{
  "model": "CTC audio transcriber",
  "dataset": "read English sentences (LibriTTS-R)",
  "train_examples": 15625,
  "gain_aug_db": 6,
  "noise_aug": 0.01,
  "n_mels": 40,
  "hop_length": 160,
  "input": "log_mel",
  "spec_augment": false,
  "win_length": 400,
  "tokenizer": "char",
  "vocab_size": 32,
  "arch": "crnn",
  "norm": "batchnorm",
  "hidden_act": "leaky_relu",
  "depths": [1, 1, 1, 1],
  "kernel_size": 5,
  "stem": "single",
  "widths": [96, 144, 208, 320],
  "rnn_width": 192,
  "rnn": "gru",
  "bidirectional": true,
  "rnn_residual": false,
  "rnn_layers": 5,
  "optimizer": "muon",
  "muon_scale": "original",
  "learning_rate": 0.027,
  "momentum": 0.95,
  "nesterov": true,
  "orthogonalizer": "polar_express",
  "adamw_lr_other_params": 0.0017,
  "max_grad_norm": 0.5,
  "max_steps": 200,
  "batch_size": 64,
  "epochs": 0.8,
  "lr_schedule": "cosine",
  "final_lr_fraction": 0,
  "warmup_steps": 40,
  "weight_decay": 0.5,
  "adamw_weight_decay_other_params": 0
}
Rows from block 6, named by matrix and row number. Each number is 500 + 50 x the weight over the matrix's rms, rounded and kept within 0 to 999. All counts start at 0. Numbers have three digits each.
# weight_hh_l0: GRU recurrent weights (gates r, z, n stacked) (model.rnn.2.rnn.weight_hh_l0, 576x192), inputs 0-95
weight_hh_l0.13:511533525560529476510449512505418443457515411426538582481530562424442475528570460582526523515585603389465607520458513508509519524531511458497473507501604544469522420442475418520628430596509520476503585497526546368568445512439509487435537502511513505478512399614567476521474497500471437548
weight_hh_l0.14:483509554472494554470428427498466534561507453563492473481591473581453505522471555519522526476536456406466481561438448465545553514469441446525567496484544499521429499482526498477520445527406498528480497482507471478527473458478509510456528647462574566429467482531540511465606571523509496504
weight_hh_l0.15:451479455401543512461490586492490546592508477408545443491586505528553530473485505617492512556608486552563505484600482446549500484549522600473537417558478492474495520443549491609490551533581537567518458482423498590511610531511450531534551487534518513526479527634492493512463549457423573401
weight_hh_l0.16:580545480470506404390540545443456438628519464437505535488434571486538622491488532429534594427417509476495395541413429466413466520618505495569489523492447424507477447562523536494607484542421535437559427554383578498490566514547470498454561574501560448411507413446405534507542607496535475687
weight_hh_l0.17:519493598468481509537491543530469465434497380496538546469576439525561550602466465547532497526533434448553445484537503479416472601481518435458565467548426509519630448621577429495561518420439559586496470574515504384431509508496540493490577410578510575410578558400426486467520435525580436501
weight_hh_l0.18:455422523387478422471458448533512504529502475529565473416500593466515492556472567538448474554412415558460473491439530451512502539465553481449541554496528442420499459489499465501493487498520584473497449498599560498523533461602520491449465443491502553509508533571438403506552487441471574492
weight_hh_l0.19:455498491463510468625595549536510567475507578425520525504545435479474532475472512498520546589510433464505493454513407493545544537484548417452470508514492454527446424548530464433456525552516430530472531539490483487445491509465553466477446503556504513484497457490577488442532516556438492533
weight_hh_l0.20:500460570435524520441522481480454503517478520510505559494467686458483549505501458447450444523564440532500508548535446593482548448415558475559549456441495469471496534495496564418493453450517480501564490526559492531467500556455428574402510454521507487485399498569605507497470486487507597477
weight_hh_l0.21:498476569488521478472495513522483482467502467546493483529442498522460435560535509480496453418542493567575480476408501532488545572380434451546482515454517351577440497504426571504573621508517389513523514458445563422496523502499429497575462561535424468472462572499577470521620432472525499493
weight_hh_l0.22:469525514522469557580616540506586421600548556494520512466508449475505512621513394480525431409491439456569533572536501513427457534456510515440498491484467542548496515469501535547424459453499458529510351472471424481531565501515536564503463585506558498496496430457555528533576518477571515437
weight_hh_l0.23:514552443471500477552481459513468493495462526431498558424445443477529437563458499424493569556511371538469437505413488533524526473502503478491502575543447563510514483409459501608520306461447535490411493506504479564408395427589452412489541493564468575493495548536436525569495535516491545481
weight_hh_l0.24:612466574330536561506467454521480574520493449509479448541523543505421550556513577490490449579490511424389405503514488492503528459427471587342564546467503521456463501524469421486604476570568444492529489452544481568495497545522348434369526450419528427479517415539460446562556483483586503497
weight_hh_l0.25:542533520445465454571571511574512477525625570462398588546532522502560554492420497504459517429494570525473452483485472386516544480520456502456550481482467496482427485610579507464554403560506555539489542544496505611639381486506559590495524472524445481466549561528593569450557551466486506532
weight_hh_l0.26:601463602471479554494409548566522491328435421493503480456508462565422565490432481519513557483517526437561483447443529500450454575533522561506446480546544446484495437551376465372509488443434425553588484500594442432512507442424494438561587503532485485490466580523421554557489521481415581469
weight_hh_l0.27:556497519478479606518473476515533484533487544462491471520513486466522551491485522366495559455450560476556518619482512523591488543534354545485489494477476519436575519435468514524534502526513403485527465459495462480475392561453548555578361555520415573518487512499491412514500460442448543506
weight_hh_l0.28:513514529536455585447592495587545541492526534442478563537405492507509537543527371547370469467478501520480452519444482514466453488486473496496558504536473538578470468475508479487516479474530498492633522504465474527424452483547473491498572455507504495496528530482469377428476565533498462511
weight_hh_l0.29:476479533479475506512509529422449541456526578455488501517557502554479474487496432519466488599526419553463515514578493496501485503541469480511532452509562445468449604476527455460390516466514506493496516552542547451525472413540581486463525463438445521548479470552456572530569497480507536450
weight_hh_l0.30:475462553536547520410501594484533600494452467451430446499498423528452504493470493516388509404446602470460438441439550496469531536501414501475486538557573518481564555466475546559492429401372523456522526412513497501452520558396514479442497587653572541415506479482496414419535551584451505384
weight_hh_l0.31:557511459467497634495528535445455492490494545449529552514481557529567511410518567516532567491477572538544630498511490481552402506430517524483533470442531432488460469547501472465411535403473519624537510583575539516441434453478546532555587509563537511507498535500408483521499422489579458487
weight_hh_l0.32:448518528460489502518512561490540552497473479419505398521480524479542377477474510458559519456436482480647473471524449507439494507502526581500443478497440459447383451476563452495487472423474622467495464442537452499457477492473516534540484495581490556475514500490466475527537496487520520535
weight_hh_l0.33:464442442506528516513465510478464518467506550558480520526455581489487529439462429409538516511514476510424581530470525536589602511475523489447512498450449492461619546471525563481501534541531551446530484486457477506497502590576573456464513531461421587499433439492431523476601539539494461557
weight_hh_l0.34:534441473508508517491418517513500594435448472455606412509459416499458584529373463490523483461511514536583587532412533443580540472537489461487526487434505605549568485467513549593577541484503455487472444540531520494511383431470364525529463533553442513528520514505534579461457424507561558475
weight_hh_l0.35:498488551514500592481526547527563505533503522516526510512584527493391580432439516472421500479461626401424356521541395473542543526515509449606535478519559506512491478511460553423584522546532538457529487568511476470453460492492470475474445493496483399548410515493406509509562414469446414519
weight_hh_l0.36:487521471446490472463458516524467508445456520521510564518455579539499444522520581588421539503532498468453499509537497544493446493536569559502488444544597526403475458412442456519523513499476511528457463488390454363523472602520504538566510478505548499540654368463492540496510492516474548504
weight_hh_l0.37:523493503451471512543510525473472502529569461589523439412531422534492413477454475516474434523492477430470526531487424531537532572412462517438557519416475403514492478483370567485570452508378422490534479496513540515504530466585521419477455438471607521483581489499450458472518543506465460393
weight_hh_l0.38:529545451513540492597495562394607486468535525559504478554544515538556531498491459479523487406556528459544455556530522450526477491490427546472510532499489478524476444641474506476471507523462579562508455504537436548501473423429450451415510518485536442432455457540463537496521450518487522438
weight_hh_l0.39:458500587385499649428461543464505482558514401520580447524514515535535606461516509548430510518500467583488554565469541569523531563462558570516502456526566542534415561517546490510571410562450571487504454432427556438448505578453490476553475491494454517482469507525466466459513479516533504547
weight_hh_l0.40:457432553458566533527527486478540523534534413510527458433471468527566499509525467391410529594447564525575538491495568477584478409524462414522574528641554631456560453514409480485589529497542525509488519440481471481440544513458440411426495443556453554527484486535558481501479547492508515540
weight_hh_l0.41:526486587463471529471439550540533530534443388481577530499444438509585432489485534466554512513515518447530483462493453469418442461464498468486508423544513416517387521550526562483523582553535558523456548523546560481440556452519496588572577472465348502438531434529497513466518557522538450489
weight_hh_l0.42:433478498554490570457513491470640522522552441532472499480528498486450521459507522558527479510469550500446511461495472454534513543540455482501541471493472466480515525501396545444527568589507428491525490463484482469517493436477448520467424519482438499423509497473502432406400546477608567498
weight_hh_l0.43:522461499509434416550435583505441504422536580419539532531426441483460507498438545470515524419465470527504482581497466552443601576645582549486465485600551432541400495519499502519552531510570560516517392359560548588452499442563495439550476524432531536485557554547530482535461535403547569524
weight_hh_l0.44:378506444439479525525453493429502508507455468477452452460519559486511553619464550474517472413431567464428449445558441495516568525459642497511547537524473527421462485404381495495551415469532546648525510520445576561493502428469541444559513503503483552547422525551543465500521606425461516461
weight_hh_l0.45:487501555515472390536508552501468624536547486426525545436475436460465438547555477456530507506645511478517358562467420561457523523528465423522450466442542476472474464449537530541519554446481449540497526551505476513480508508411488497508476510447471495477470532530412444489421617513527578375
weight_hh_l0.46:553531569474466467517519454516540525611466504483487541474453500493505535547478528590456510559417537509470546511458453546484528543574556495499535467564464510553520470492525519478458568479499511488423473470500488424514504507454552609496562522432503495570470520456554517479514509474416437501
weight_hh_l0.47:513552444451522523532454542551562421488438553509468426547513523521524477475552439465432506552467465521534499543498448478474449537484450557533442501546566519536493511458550537508509507499552523497499437526542522491547409462518497501481528594459591480455503457477498500534537470510522485496
weight_hh_l0.48:508562374474443554513467461556513464463481392531442461474456531552458452563557466509452499457499484570551478442551513499514455453493497507525556512476430516508583555486582443572478432580528544597504366532486529565473504580538502474459515470556542472390516486479464451421474447451549534619
weight_hh_l0.49:516492500520523513558553560475539510566577464554515446511533521501439549587525525502610503505491508499509408494519424585488495488539436566431450621502434586486403555439417520489400502456371530473429516470454553442501602492551469454523451473507487513535501463423452497509462475459505573567
weight_hh_l0.50:516510549492624503576511456437509514501553459533538402452419469451502461486533416496491491518538577586530510450526537379495592397476530567448575432487508473507493427444494532512487440447495468553398409564563560494558548438509488487441520499483588515538467484596556612457531548485472505450
weight_hh_l0.51:506384412533468507546526575470504462584450550494548482478448440457454530478501496519505564524504497522430546587460522463520604571392382497519501364509452551510427531516518413486573557512436457469582413505498435436413455481479490509502500476527466467465503546435464575508461520527548576540
weight_hh_l0.52:443519589490549460479439501390495402467570498605448505462492515487468595466516479482517451425574535476587530486464437448488510486457435542438518546455402552575592492556513511502489495500403494561430469443473517514434503534541477549529514463530541434517498386589454491495486542521578384475
weight_hh_l0.53:498487511512567553507559432514463536479438552490527493572552535523472489515531517441543424490451562523533448492589496487556585545450502413519598523465523591417573519593552501488548480441543449398536452500467520430571533485530445497527460471471569522536444429588511525528533519490522562500
weight_hh_l0.54:519549510470471431483521524526517546532497484510490519572513498489554472510498442527496532515512370506557468516471373549455427533568516397575521509459538475446541546496550419592499418559439483509492544460460456526493510485499476584460479454422469438488558436559456474442561513500512468489
weight_hh_l0.55:472487524506416498515553569494485458545472524485487414495466482554515509418527519512575536588565498507507587515584479527522522505463435519566549490475512516484515530504446467547510518528535513507483519506542542555434507567467507500438518461462399487543560560624489447461528507520525530667
weight_hh_l0.56:483484655570506493462556584507365485384381472418566540479501427452629487570419382407487486553549577520420431507508506568527455464561473555516529497516522542498570464507546543500553438432466447522563484432449502469577481535526618430518503490466485443388468627591394513619565440486517574456
weight_hh_l0.57:550473482405455571414490492495550520423523477561427538557521561541472522534525476527386539491526444437585506460460488515473493477450403530464525477441523473487557463507496490553563477427472485520519432412545533400502516610456537574530469476516502557532555531583603491488513563460479510581
weight_hh_l0.58:500365492580468480486496482578592518489507503558516451482463547455416547581521492496484514441506529501489485560498568532584634419630483567491474430529533473550499587532541565385476458528539517591598470497571482422433417393426547521514551386440636562516536578492493519440526578512457527554
weight_hh_l0.59:475408474556466514499461519465486504489555466553441456513525552554591507458402514571527472582495528478514549588417447525431502507522520633576433434368425576536465492534597489562487468418450429518497559438489510504549589467429425496524513432544529430582522418459576496542515601531510539440
weight_hh_l0.60:485509488578513446554526556475507506442511535506571481502426540622443434465425476525455415480568530544558538579423589561550500411465591552372624543624541508529448584489462515394431570488532459482434524552563428535435480520541536515491495603548631533524546532663607494589471493534508593520
weight_hh_l0.61:523612605525430488426470488479484590421488430478527391452425525532527497504543579552519534470493466571443564477473450436451496501562434468538535644486444464507534485558481507491550627424522523456568515515503558535461494591550525544380515489624504546513438441571446534569364514483480473514
weight_hh_l0.62:525505471419499527584428412473474387414525472510490495508518545526561527481495487498502549466470493450559475492515498506512454559494506573508487507466500480468483532517463443520484459517456494494563546488491465407525553525417524517428501560470525475501479597482492494511550566424540439475
weight_hh_l0.63:503508449446568517463526505496497483479543459512519500463526542504461464498491562464487491570450443580544514519499550473460513505445504461550512582526627534443482499556550588521523522524544456498431470426572521468466451448430471429544551455513593479570553456481575444483474540476470495533
weight_hh_l0.64:442474574478451551542506448510517499448469494478579550485532470514517506519500451506469502490525481572410466465471514508610451470534481609475466457504496564585509429450545436486427512481504573337495486484643496471528495544484429521542521456442502530512576556409467546509489510488494521444
weight_hh_l0.65:509531551500493600567428480549500551524506504477426371472527498512504450545486488487544511484478464552452442481537553403436547591454507532587536498453597518486595546510531564470532508577488431550406509370546435556491446521461511456512465518488497611485476483506468460499542541529511488523
weight_hh_l0.66:523526427498451504439413531538450509481532427528500475519577588465479483587539466550450569484506547461470558441519410458510543573449509488558596464570542516416538491468490521478507479546523516491531597517447402571470505423535515498531465485508456489626426466576588479509597491488419489584
weight_hh_l0.67:447459452419463486501510540519523584477535579544554513365553563560557473453456532466526431462467522503584425472487491400551497541438534476480489550457522557547533486430534534426542454466487492514453476616567530456398542550574454392489557551461446525442420470562473498537489596483515500471
weight_hh_l0.68:472482543392513537427557482462431467501507511560442516446425612532538512576475488570580453412579470473555404554480479539480497463455496458459464488538528492516494452447492486395620544596491565552408531558500529675458462477472503536515473553521601465482490546544481547452517541599474394430
weight_hh_l0.69:461574428467460435460472606498544506482466500477499478411412410543464505515544493563484533528496452527603501595407414523457494370502555482515481442526534478527537442621455458515496524424505455474536504537377526478410433544543498496475552608524519557465567461498561536483453433506547530482
weight_hh_l0.70:474488561519456578397518545445535475515513462526521522489449520557527481376545548469448563476438522568504485550510402465473574496521461459523518425494523470637546442535494512625461598506455527429492482516458450424533554478512541440576514541552521480464509522528448539474450521490447522530
weight_hh_l0.71:568514477518507523433676532510505553491482507530539526478550469526477455536498564535530530504491562575432430498477409526492529512520482522532443472489542473535508430485504483484458491529523492651456530485478474474492540480426474556570495537540599399444469469488425440401464488523522476515
weight_hh_l0.72:461503440514440556490456485557502577525469560524462531479600519552540536517475555510552458414515482560474580446533489461497588526479494474426460552500582425465430465451532558485587495509576513458458381505548442342461642489482561480381523522483503553479533584452585536439517394475544448483
weight_hh_l0.73:449496525562467531439455529545522470525476539501493598542545446539516478521446453599526449521407483644523505432487557537501497475486445448497495487576489484458446572408433506405479505456514457534444444452551455582551377465404578503504500549562489507509511519439413543537562458506489429548
weight_hh_l0.74:481502505441500493532442525474544514516459617561523454586535428503475535491359482567472508631551549518394443553508422482554463446495577616509452500495480462484478523537561476519470519538477405549584498454526571427484484545405512537485459515506514511496445623495530567452528420473566551453
weight_hh_l0.75:506528496443383465633591498519516475512539446502527476472532549488524544501485492501418475507545481552471571471525432446449508437447600469442450595473455512513522446444460567572544470485462537399457551566530564516531463588461507483378557452530519530437523512519492499520430587514553512445
weight_hh_l0.76:569404455587436536544502438478518511555460473504548513500518499455522483557528522580518481521462595518552483375490518417486466530505490585525498497433471428506493601495459470512482467479593458523536502455502519551492423532552610486478484523518498440522497543494451407533543490464482470422
weight_hh_l0.77:531429441492465526500536481387514494528491502510528387562489468580448555531380466582493416480463521453507492526547487530482603576457425504530493529471554594423606499458496515540445587464489460564433595455539496519523420509431470420473488480488493533570543520443613596531485406436419481486
weight_hh_l0.78:442484438502473498509577506613486424557519501516535543487475522475543390511454534523484434478451489450536450493494475434506498447477524431508453490515428379507514501568481625505485574493503492368522419453524472521464497541549443517585517493507518511443463574460570545492461537519517592396
weight_hh_l0.79:483433491535493442528508590487465441423516492508476483499426562524427381515482551574486481544464520478533459490496557516595550462515491467548492443509567473535474502500462523454553439458530540543468530487570450480644459577425541491503529469534477514427445529573469608479469552530527553437
weight_hh_l0.80:481576478593500525523469466457538477415438531559535538385541519444460522512505586486474584464623490512456438551381474485526480497564432520461539510457498555472525493537530515465514486556480470482576533516438465518546465611479532524501542489392532519488592502544475457532487512428406484539
weight_hh_l0.81:521527469561480503448526492564479531479528478501521468545536535434515458518484426519567570450473474553478598485514544489519572481549618505510557456482407494570426475505420535509544475501583515431455557538572489577459446507456486509521429520536530498462569432500463506468505534458463354488
weight_hh_l0.82:520538465471526529479545545557546367453537476529463572561465491476436548437438471516510532558504528483494549499534546482434476556501533528527522446538492589510454494532587566541504472604499517540524462523627440500497479524481576428577393588474471461515470459523416503462405563383547579517
weight_hh_l0.83:545521567452540519547527557511499488539533578501532514477498506493438431552474573533550475471491451433525515506498477495615466438523356551460437501571566531535447529459543593477530484487544515484530462499419461415556473505510487507457525481547538479460545522414519419497493593529419483507
weight_hh_l0.84:573587497482497462537487553467488469508552501486564536411510526552407563501387556529499472511532524535446438453508488518476450495595482463496455399490582556508463482520398478478509455456436569458463535465484406573523502610479538477545451408392543598432475439458519490593566613594480451443
weight_hh_l0.85:429517475434490481453438538525486536556554514515501501537495515490476403556397521507584415448459453505489463477537502508543444520469496455574517577518475500530506484457532498587566555493597468528616451537550482425502598476552523503437425443454501483525501476534403509572543585487537489499
weight_hh_l0.86:490431577416548497455606518519554521490459585431474478475432504459447444483530477519525418500513506474602471459529553514487511551499535464427525540489527505443440515438423455522600525520508519499520520558513525589447549575499586531488425534408523506550508419534498572516422473506422474544
weight_hh_l0.87:479445545522505465534607460474466512491578575444518487419540559356536563533468451536450430496466487487505439453488523449513455459491611448545521554509482521493509463431547460463541505462536572603495511489555443485500476574463476540528576420628575411511585463509467518472607441558550483562
weight_hh_l0.88:410516505522377398472600432491415482464471495458536586568468465582527448531529511489417497477407527539569461431475507513572551601366447560388493589506608557613463457566492542509408562511453521454412502532540552534340443506537463494489540474539488469502499497587579564493537527507502542545
weight_hh_l0.89:509488490406503364483589567547468492541513460404449411465561567515497467521496430476623522488541544637516495490445540492446523536580414471440512664558445442517474445500426480458473507494545558443595523599524517415570419504428487475503487474595498442551439529433572549452494489490494578433
weight_hh_l0.90:475403517423478420560497455526532575541464554432501498536438508448499513614529508595484525506499559510485462512518443518464533440470449505581484514446374472576545488558446575589454430528429528521449525541451424477536473555436554567466554510438515540422460498463512485484548549477559519557
weight_hh_l0.91:552489545456429442524455503594563492583564508495359495595509512459448484571450506477493527577487576462475503481544477492513507419489469584490541479493449386524483501552531463495550492493486541489510527464562501521520502587515559520565480421561514441596577504605496430566332517543552535460
weight_hh_l0.92:523492552523517459482518538503490486494554542523395468458411503448470485558544435529465571560451444444531504506476537511596579545430477508645615480397513452518482508472509546529572521539444451529496491620490520507418503539508439444422489445549495583544462472538557489536530486369484524476
weight_hh_l0.93:517466522365563479492537437534502479503436489497527558571477474540516453516474491465473497502414452482525434558460541472522467480477503502527519478550514484441487530479527460522503432476468446424547551434584547553574431631382438532501406543432598473435436498535495476500485495499507527496
weight_hh_l0.94:491520521588586585495509512505499491535456422511700364550549571453579520597432513523516485463553473488431541510452478508550573541496587637501472463563483477481500584533464507521513571498514459500531533485550419588484454587525498570577438531499523483479492462557486605497522514516475462424
weight_hh_l0.95:506505477519481452474530468507389428494463536462564518398549442479546545511534520496474482511463448491582564583511509433539451471531532406556375473494498447575430449470513489407510508422479535503608522466395522444504483496478520468475544474419598516582421498538495499517525451449543405386
weight_hh_l0.96:510571526519515505534594522502513478542427429455541505550460632582479572538615462479536602417477399398598428512523527540486512519541543541462580427480498610494538427523599576537446483499451514509438479399573489610507541511605492481362397604574517458546494496432537502521495490458489510463
weight_hh_l0.97:470460504543514567512451527591485517498570483601500534559493480517483515558580571459520494578479420483559571515457475447421456427475433463488532555484598530481472546591501450446445541543440468548528547407626608501415435473412542517546520499446440443479537583600597541518606507582452492449
weight_hh_l0.98:462525542562558455481456453559497532467548482563447453557498493622431498490453525474534466508488537511512515533502450522480525486543490439585579555494397508513520481468498510491462478572471489524521494514499485453492485551491467504512538503418545559466601505540445491524445504566442528538
weight_hh_l0.99:597622504476538458457548476470533470515487522541507493600481472456526564552475497469506452552491579514463594500477475516491496531542533559569449441459506516520577470458540498475474455544486577501533451464657462400499487494469393479458538570481514446494457591534413501539495542504529599578
weight_hh_l0.100:440501547564474538543542531486530437533511558540468542552543414472533446515457525507538588567610570371493500437534541521445483647466467449534499421577453546524469544525480556475507610542509558521503454505486517442485498486567576569466495484498486463481515483523527572513480534398466477525
weight_hh_l0.101:448454526473481438553539487502487596535590516526568471499525501539404515471516524480440467480499446392377448505524417501559506503445395447530492495509508519437505491469595402513502485331550557471548440535584521516444462516540400507513439536573469425503525424592487548501433520493499544430
weight_hh_l0.102:508473465421434431451470443526547431426588514436397482584551562461581446460526450491483500511441545552444530512445484467617412471497524455508515440543542482483548429506503593538448583504443509528434581518471471502585485499576504484470539536466476500395514560579486481498501488356441564445
weight_hh_l0.103:467424513534537566437503546459504403486514474481479488490462537366495516574568534533536491531543538468475494598535389542529523512534526521455503545570451450479498459530504520533407538532516558488413552483507470522387525512580532504562523491488484446556454495529418511509571478510511511589
weight_hh_l0.104:438504522529501554515538444457538522467495535541387543480616474563495461529435524445561596487538503486469491559418449464531522500400419399502435530495433437527500478482445503503457468502497475474518511498498527469451536530533534408466571493448489537504511530444481420514594444403606535525
weight_hh_l0.105:573417479474418506510530551403592498467453480472547511521558474466536611482481455542488486523546411594528495553526482445545513497534549437473612549607366461525487533551506446504557477553417436429523549521455505417509505555456546453511577481531472485503548363466539578490449542402527521547
weight_hh_l0.106:543487500563500501501455598598511484491404468494515529394506467461503520393494431572542464424514402516547541570471435493433627463475516478489555553509506470494473511512518412578532459513499596541476558520469515462490484501491432485510459496460492430522446545466428386601474483469377511494
weight_hh_l0.107:542518534398404544465502466516580548604431536491596609484462496496426472507512455467530515478540524478475542479516419473541553425455404526478447486502454431493480526518407601485524523454533605392450512508474552467528491544509549460455551429478558486532564508414550546464616542564430586451
weight_hh_l0.108:418468497552538501510436439479488417493461415399507496355506497508470456527487516473490547434500518528591476544467513417491366473407504468540489509495589541489473520532481586582473499507481559478480425485467546559468589413438513558543372504491473443497490440515549547394489598452408445474
weight_hh_l0.109:467406606504569500472457441485455451560446499559594525531557441544531511467468525460518527425528565467533573403500486540536520470541482529539470474493431463382444462583388497499446551565461498561471505567554543532471517526453411513511556398416554460590569495531486465546527440475549535433
weight_hh_l0.110:511495503509483590497525443623455605494497513424603551486439538452493515574515552608454572477510495564469540599474540561412566523634525559471522570507430481495469521508558447500449565502577522435500480549571520352490482516539471511529513469488389488448585373571531554474569491533524565410
weight_hh_l0.111:445429509466554433502447413525558478578566541461511536531530378508584520567445452548545501509491491585511526624473427526453479471490457501548525502484501490538463471381445480507507502543529439545405475473519553590552609526503523511473517495521434526451474412463537476423572513510504506513
weight_hh_l0.112:519436535452455501467442542450556449544460561436490553518444511465494536488499443465493493536468541430464509494436546539410397450466499381424493532536497600565421530542608385482529604505473525409471476477501471504506528484540525538527442476513532525516435524555612404462586550490511531433
weight_hh_l0.113:538617481502503454649439557456587545483511419513635477525510541584573468470463371520578469527509628524427410508497551510462529511429403373501443517442460549423460534520433626475541472558534511437481471542465448473440528450550490505553478454501485496446536562478528425423429501495515610505
weight_hh_l0.114:521411484514607532528567502517588574489473419516520494540527510511484481574561536613517537608481447478559469493457491561483539476523531481479493433550504554577557502434577507391585521554497461513461452491554483443565540455625498425457411471560553467499408516510446496558497600429510479531
weight_hh_l0.115:484497446459520474478464463481463460499540462501491486575552570454499450540412457503510530514536514553540417495614498498541453527429512538455494566456500496601501533429439518479543608459512352494517500563512518447462414534530457577503449416421509428523532484613413463495576463430514403506
weight_hh_l0.116:538576514419447476501486384508409554507515510427533516500425555510452416530576487524461515537521472516483541507456504481454480548459492486569482493578493519403477509402545552519473471508423523498558464496492562473467428548480615527511547556439447456551511600476551379459418507466527445463
weight_hh_l0.117:460424556445463426493477559518570434464498412659483535473400439506564473535501505555531506524467616487473540675539488437525452508519572465429477479431536514520506539533450511456447447470630584580583455461385466555474458540427470480483450486557610488493537456550506411474430436483513507550
weight_hh_l0.118:473501456502556616483458460440525549557537463440525543410509399538561482587500491504522603546514531484592495544543459573579568517460551536523501428397472509508551500469451401500488539486516505476491500527464541552544525477579553447505588520513452389481440567479495536386459556428519510537
weight_hh_l0.119:468523516383538473436414480488431545489457457579540470521479522516575560426407458508435479485483506476534481518446547449492513546494466541470487391552434601521443509519508458533457442434532447496499480479521485463516544514569436565596526460481460507549540514547484450455545632525390473568
weight_hh_l0.120:532497502466420534531457511538544433537507538375551451429606464482479504523497573550449508515474478478483567450507499494532442511488435563412507455485483481512571494528494397544458396470469494605592500494484481466459485507519415485545530567590484492514472467472523523557529510504418555509
weight_hh_l0.121:489478521516579421503591555461495526494566512584452528611513522479490487520564567532457519435481472516475521376520436481494503501499498510450516497496497489441564450410480478553514482473559460485456429506464481538564441463502444466519502516418483488477441508520527519432479496482600544512
weight_hh_l0.122:520443582509487503485543539500479410521465475469554510432492368522435488477492452566382486552527404462425588469507518503505547563427442456499469493499491472389513489476588539479565537388573461487496505590433509460533527465485528520509470556490520503516507462433479440522536467513522538501
weight_hh_l0.123:481453494381514420446500500523441556540576564489495518574495526582506565429474475498476514387461480607581529433476488530510557442512517470481483488487461406482489419482497496610548444595454462494472490477493459495400570494449486481463591490581572547492570510501483477522499515544420497501
weight_hh_l0.124:375593493573516539475500418578536515489506570547472519507498429398438530510582591495484510508491539573533519513491592519557503556381507525431512546482542433455490455507434527585423491400508490512405549516490467549520419519521492478506490514614511582519507490456477494450449575513479432584
weight_hh_l0.125:557508462446459531497560497450522557467426527468496447511547387523572508557460516582493470550507462575515522490484522492455464498447508500454445474401486457547563486387606507509468558513577498471444489437459614503541484463512490377493383489494536531538467492470477581482502449500506521502
weight_hh_l0.126:524605564560421502556442567493455472478570535538499500587500537415400359509363505476483562465556517476547553443578509377526564403436518541521441443540451521473502399533489493466546402375487486508432567454507511469504240467593511545415472516500438521509517455461564619518482500537536559494
weight_hh_l0.127:544547429548531567490482520591533444527547503397592473592510489460491519508526554485445473458597494463488439487454551565481556517506457511529512623566464492426494504435488491503555481500573534530514466493528493512465514435457489402492506492534547535548528430514493515440474484454433500542
weight_hh_l0.128:406517421528580563564444464538553527555543607522608528509638554393426488586486394514451504391504529458458527474482544516545513518534420532479614541454572502549402493507490594557419468528533439525458585448563526510445445473520477533525515464395577488401448471577477492612388489512516507502
weight_hh_l0.129:449440514386546576550479489493508413449499539492506504514562491434479503512570505554501482526418567519536469502545505423549467505578607439502469546481513486542523450418472512450536511430436465536598556623449547455458474485558550528494514557555583546563517456570454503488398455429496438562
weight_hh_l0.130:600507533405589510506512524423474487433301538482450537401406541607509440536552470553554521472443538508541497610641450458491405560528515481564410398532535434524502513457400512484508555521482542565557372442509612427466463453496357442546439476496431558559455512468535523421569465351516519566
weight_hh_l0.131:439515502493504489589449537586527554567388585500472502544493536549537469502500489525461527554497386464485387463445492516489453508500472454480430538520449468531642547498535463465500486508493518497413474575552477502510491501442568404464418490491461499539455555586522452547541602397464553481
weight_hh_l0.132:503528538412466454387516518428556472495473387531542500524560508454573565591572459478503465556541536584498471530493560463561595593535504530538473505496493467503378428515501498531538542474558514537436513584553477441443568493464517515489539547521470391422578405472546416430530575542534589483
weight_hh_l0.133:555559440551485516492457548571467442534443489443581495391467526400553488392466498525525415526375541542484570482537486530534510535434491506489544462426529449541560557472480534504539488381504524491435471561505392539525465472436396553537475457472498531517544525527492495457472475511580494512
weight_hh_l0.134:502471510523458537561548475524440435578442487615546384595516498436541503505435469575453513424480447446547413555503523490515471438510447489531515482387538482497557533431496478447513531474536603436457513494578561537423521489469584476545468501439465459469496330475507534571501465433448508479
weight_hh_l0.135:586531587585486552496618499570488471540549498499475466526482548540494485589466531483459490538438528516434553505510439510526500470475550440469527461533486513493477425452502473574492494393503447530578357528480476486623593424399578531420464579559541454527440440536493467566570512493465501469
weight_hh_l0.136:492577431477487505512584598533523533467564428540413550481562504490496531477458624433450552520505525455477606451527534584559536479443503593452451542499466528484429498479542468520500400448546463517512501428530578490435545537599542551582429498502536513447444565521489532534529533446424463529
weight_hh_l0.137:480488462566529559428500487458481459459418531480453466538504517432394546536505399432462554483510546487529525483531567498510418498478483444508536494556555459597507534460487538577526468570541479500485493499533556554485437508456532522438503464562498411490501495420586566477533559570528525516
weight_hh_l0.138:460580451442555493532494498478524485534521550461524535494437571572479457496540496558621524518531561526515494461514477539536559434500528425481424537507434494421636450561532442458421456422475461562540550527588512481496476519539506564542480466480459462471492583481470520490412425559441548525
weight_hh_l0.139:440464511542565483487450492452504463537497511444549554506533473536409484504562504554543445543497492566557455480461521478457573507446492554442461488505517411444509482531531490574471476483470526450496465574462486460486525481577546445496488620513451446484571455536452600528471457468512508573
weight_hh_l0.140:492496490445502550529505564534494435591482492554524437386500459528575469514519471473537544478560460395468447511460515508424510575507527459487567471441539540517446653495495506561506454511462529545565464460491494497444496424435432550428513554519536494474419454462495537454453598490478621506
weight_hh_l0.141:506552480536476541466441481565516537406442459438513585549473515630471458533541522484507435503475463485491497498529503523578413441479481444539569488518496501579569477526372489607525546471529533529570533391548505490483557519646497586400612431503450471501586448530480587441491422527484481439
weight_hh_l0.142:442557435472512544414385473488574545428399601554493493500535503579566620524514543548470507529441500514465514482509449507431459447456446491430535440552539516510403492474555559444514455399551503468472524527449512495469505428491474496498360506501520483579567457508518467389460511547569529492
weight_hh_l0.143:517598474490616554412534492512492480543456539558478512509483501471505586553441556504466459452569455548591447589444511486627442528501505467475508419467457405489493531461437426514603527459526459427479423445493373528469610476447538518544603528517558468448510522573597470526510428558470456492
weight_hh_l0.144:515443514488455528490551476531537530427519556553508486595480479440488492521500520427509527490548457548435595495454579417457504450491489510496532491468634453514511447573445524529514515457559477567415463519515494410489518553396528382520481483482369462486478527462424529555494606522542542463
weight_hh_l0.145:579425481444499487385521524425464465507543436517567494578517484539500423544445523502497502536467415421491525450439431570486537444458599479428495493566529486452471501564466500552420501515528493535428456537468438507522508532418487471453455391575419535478408456496452487490442483507508540496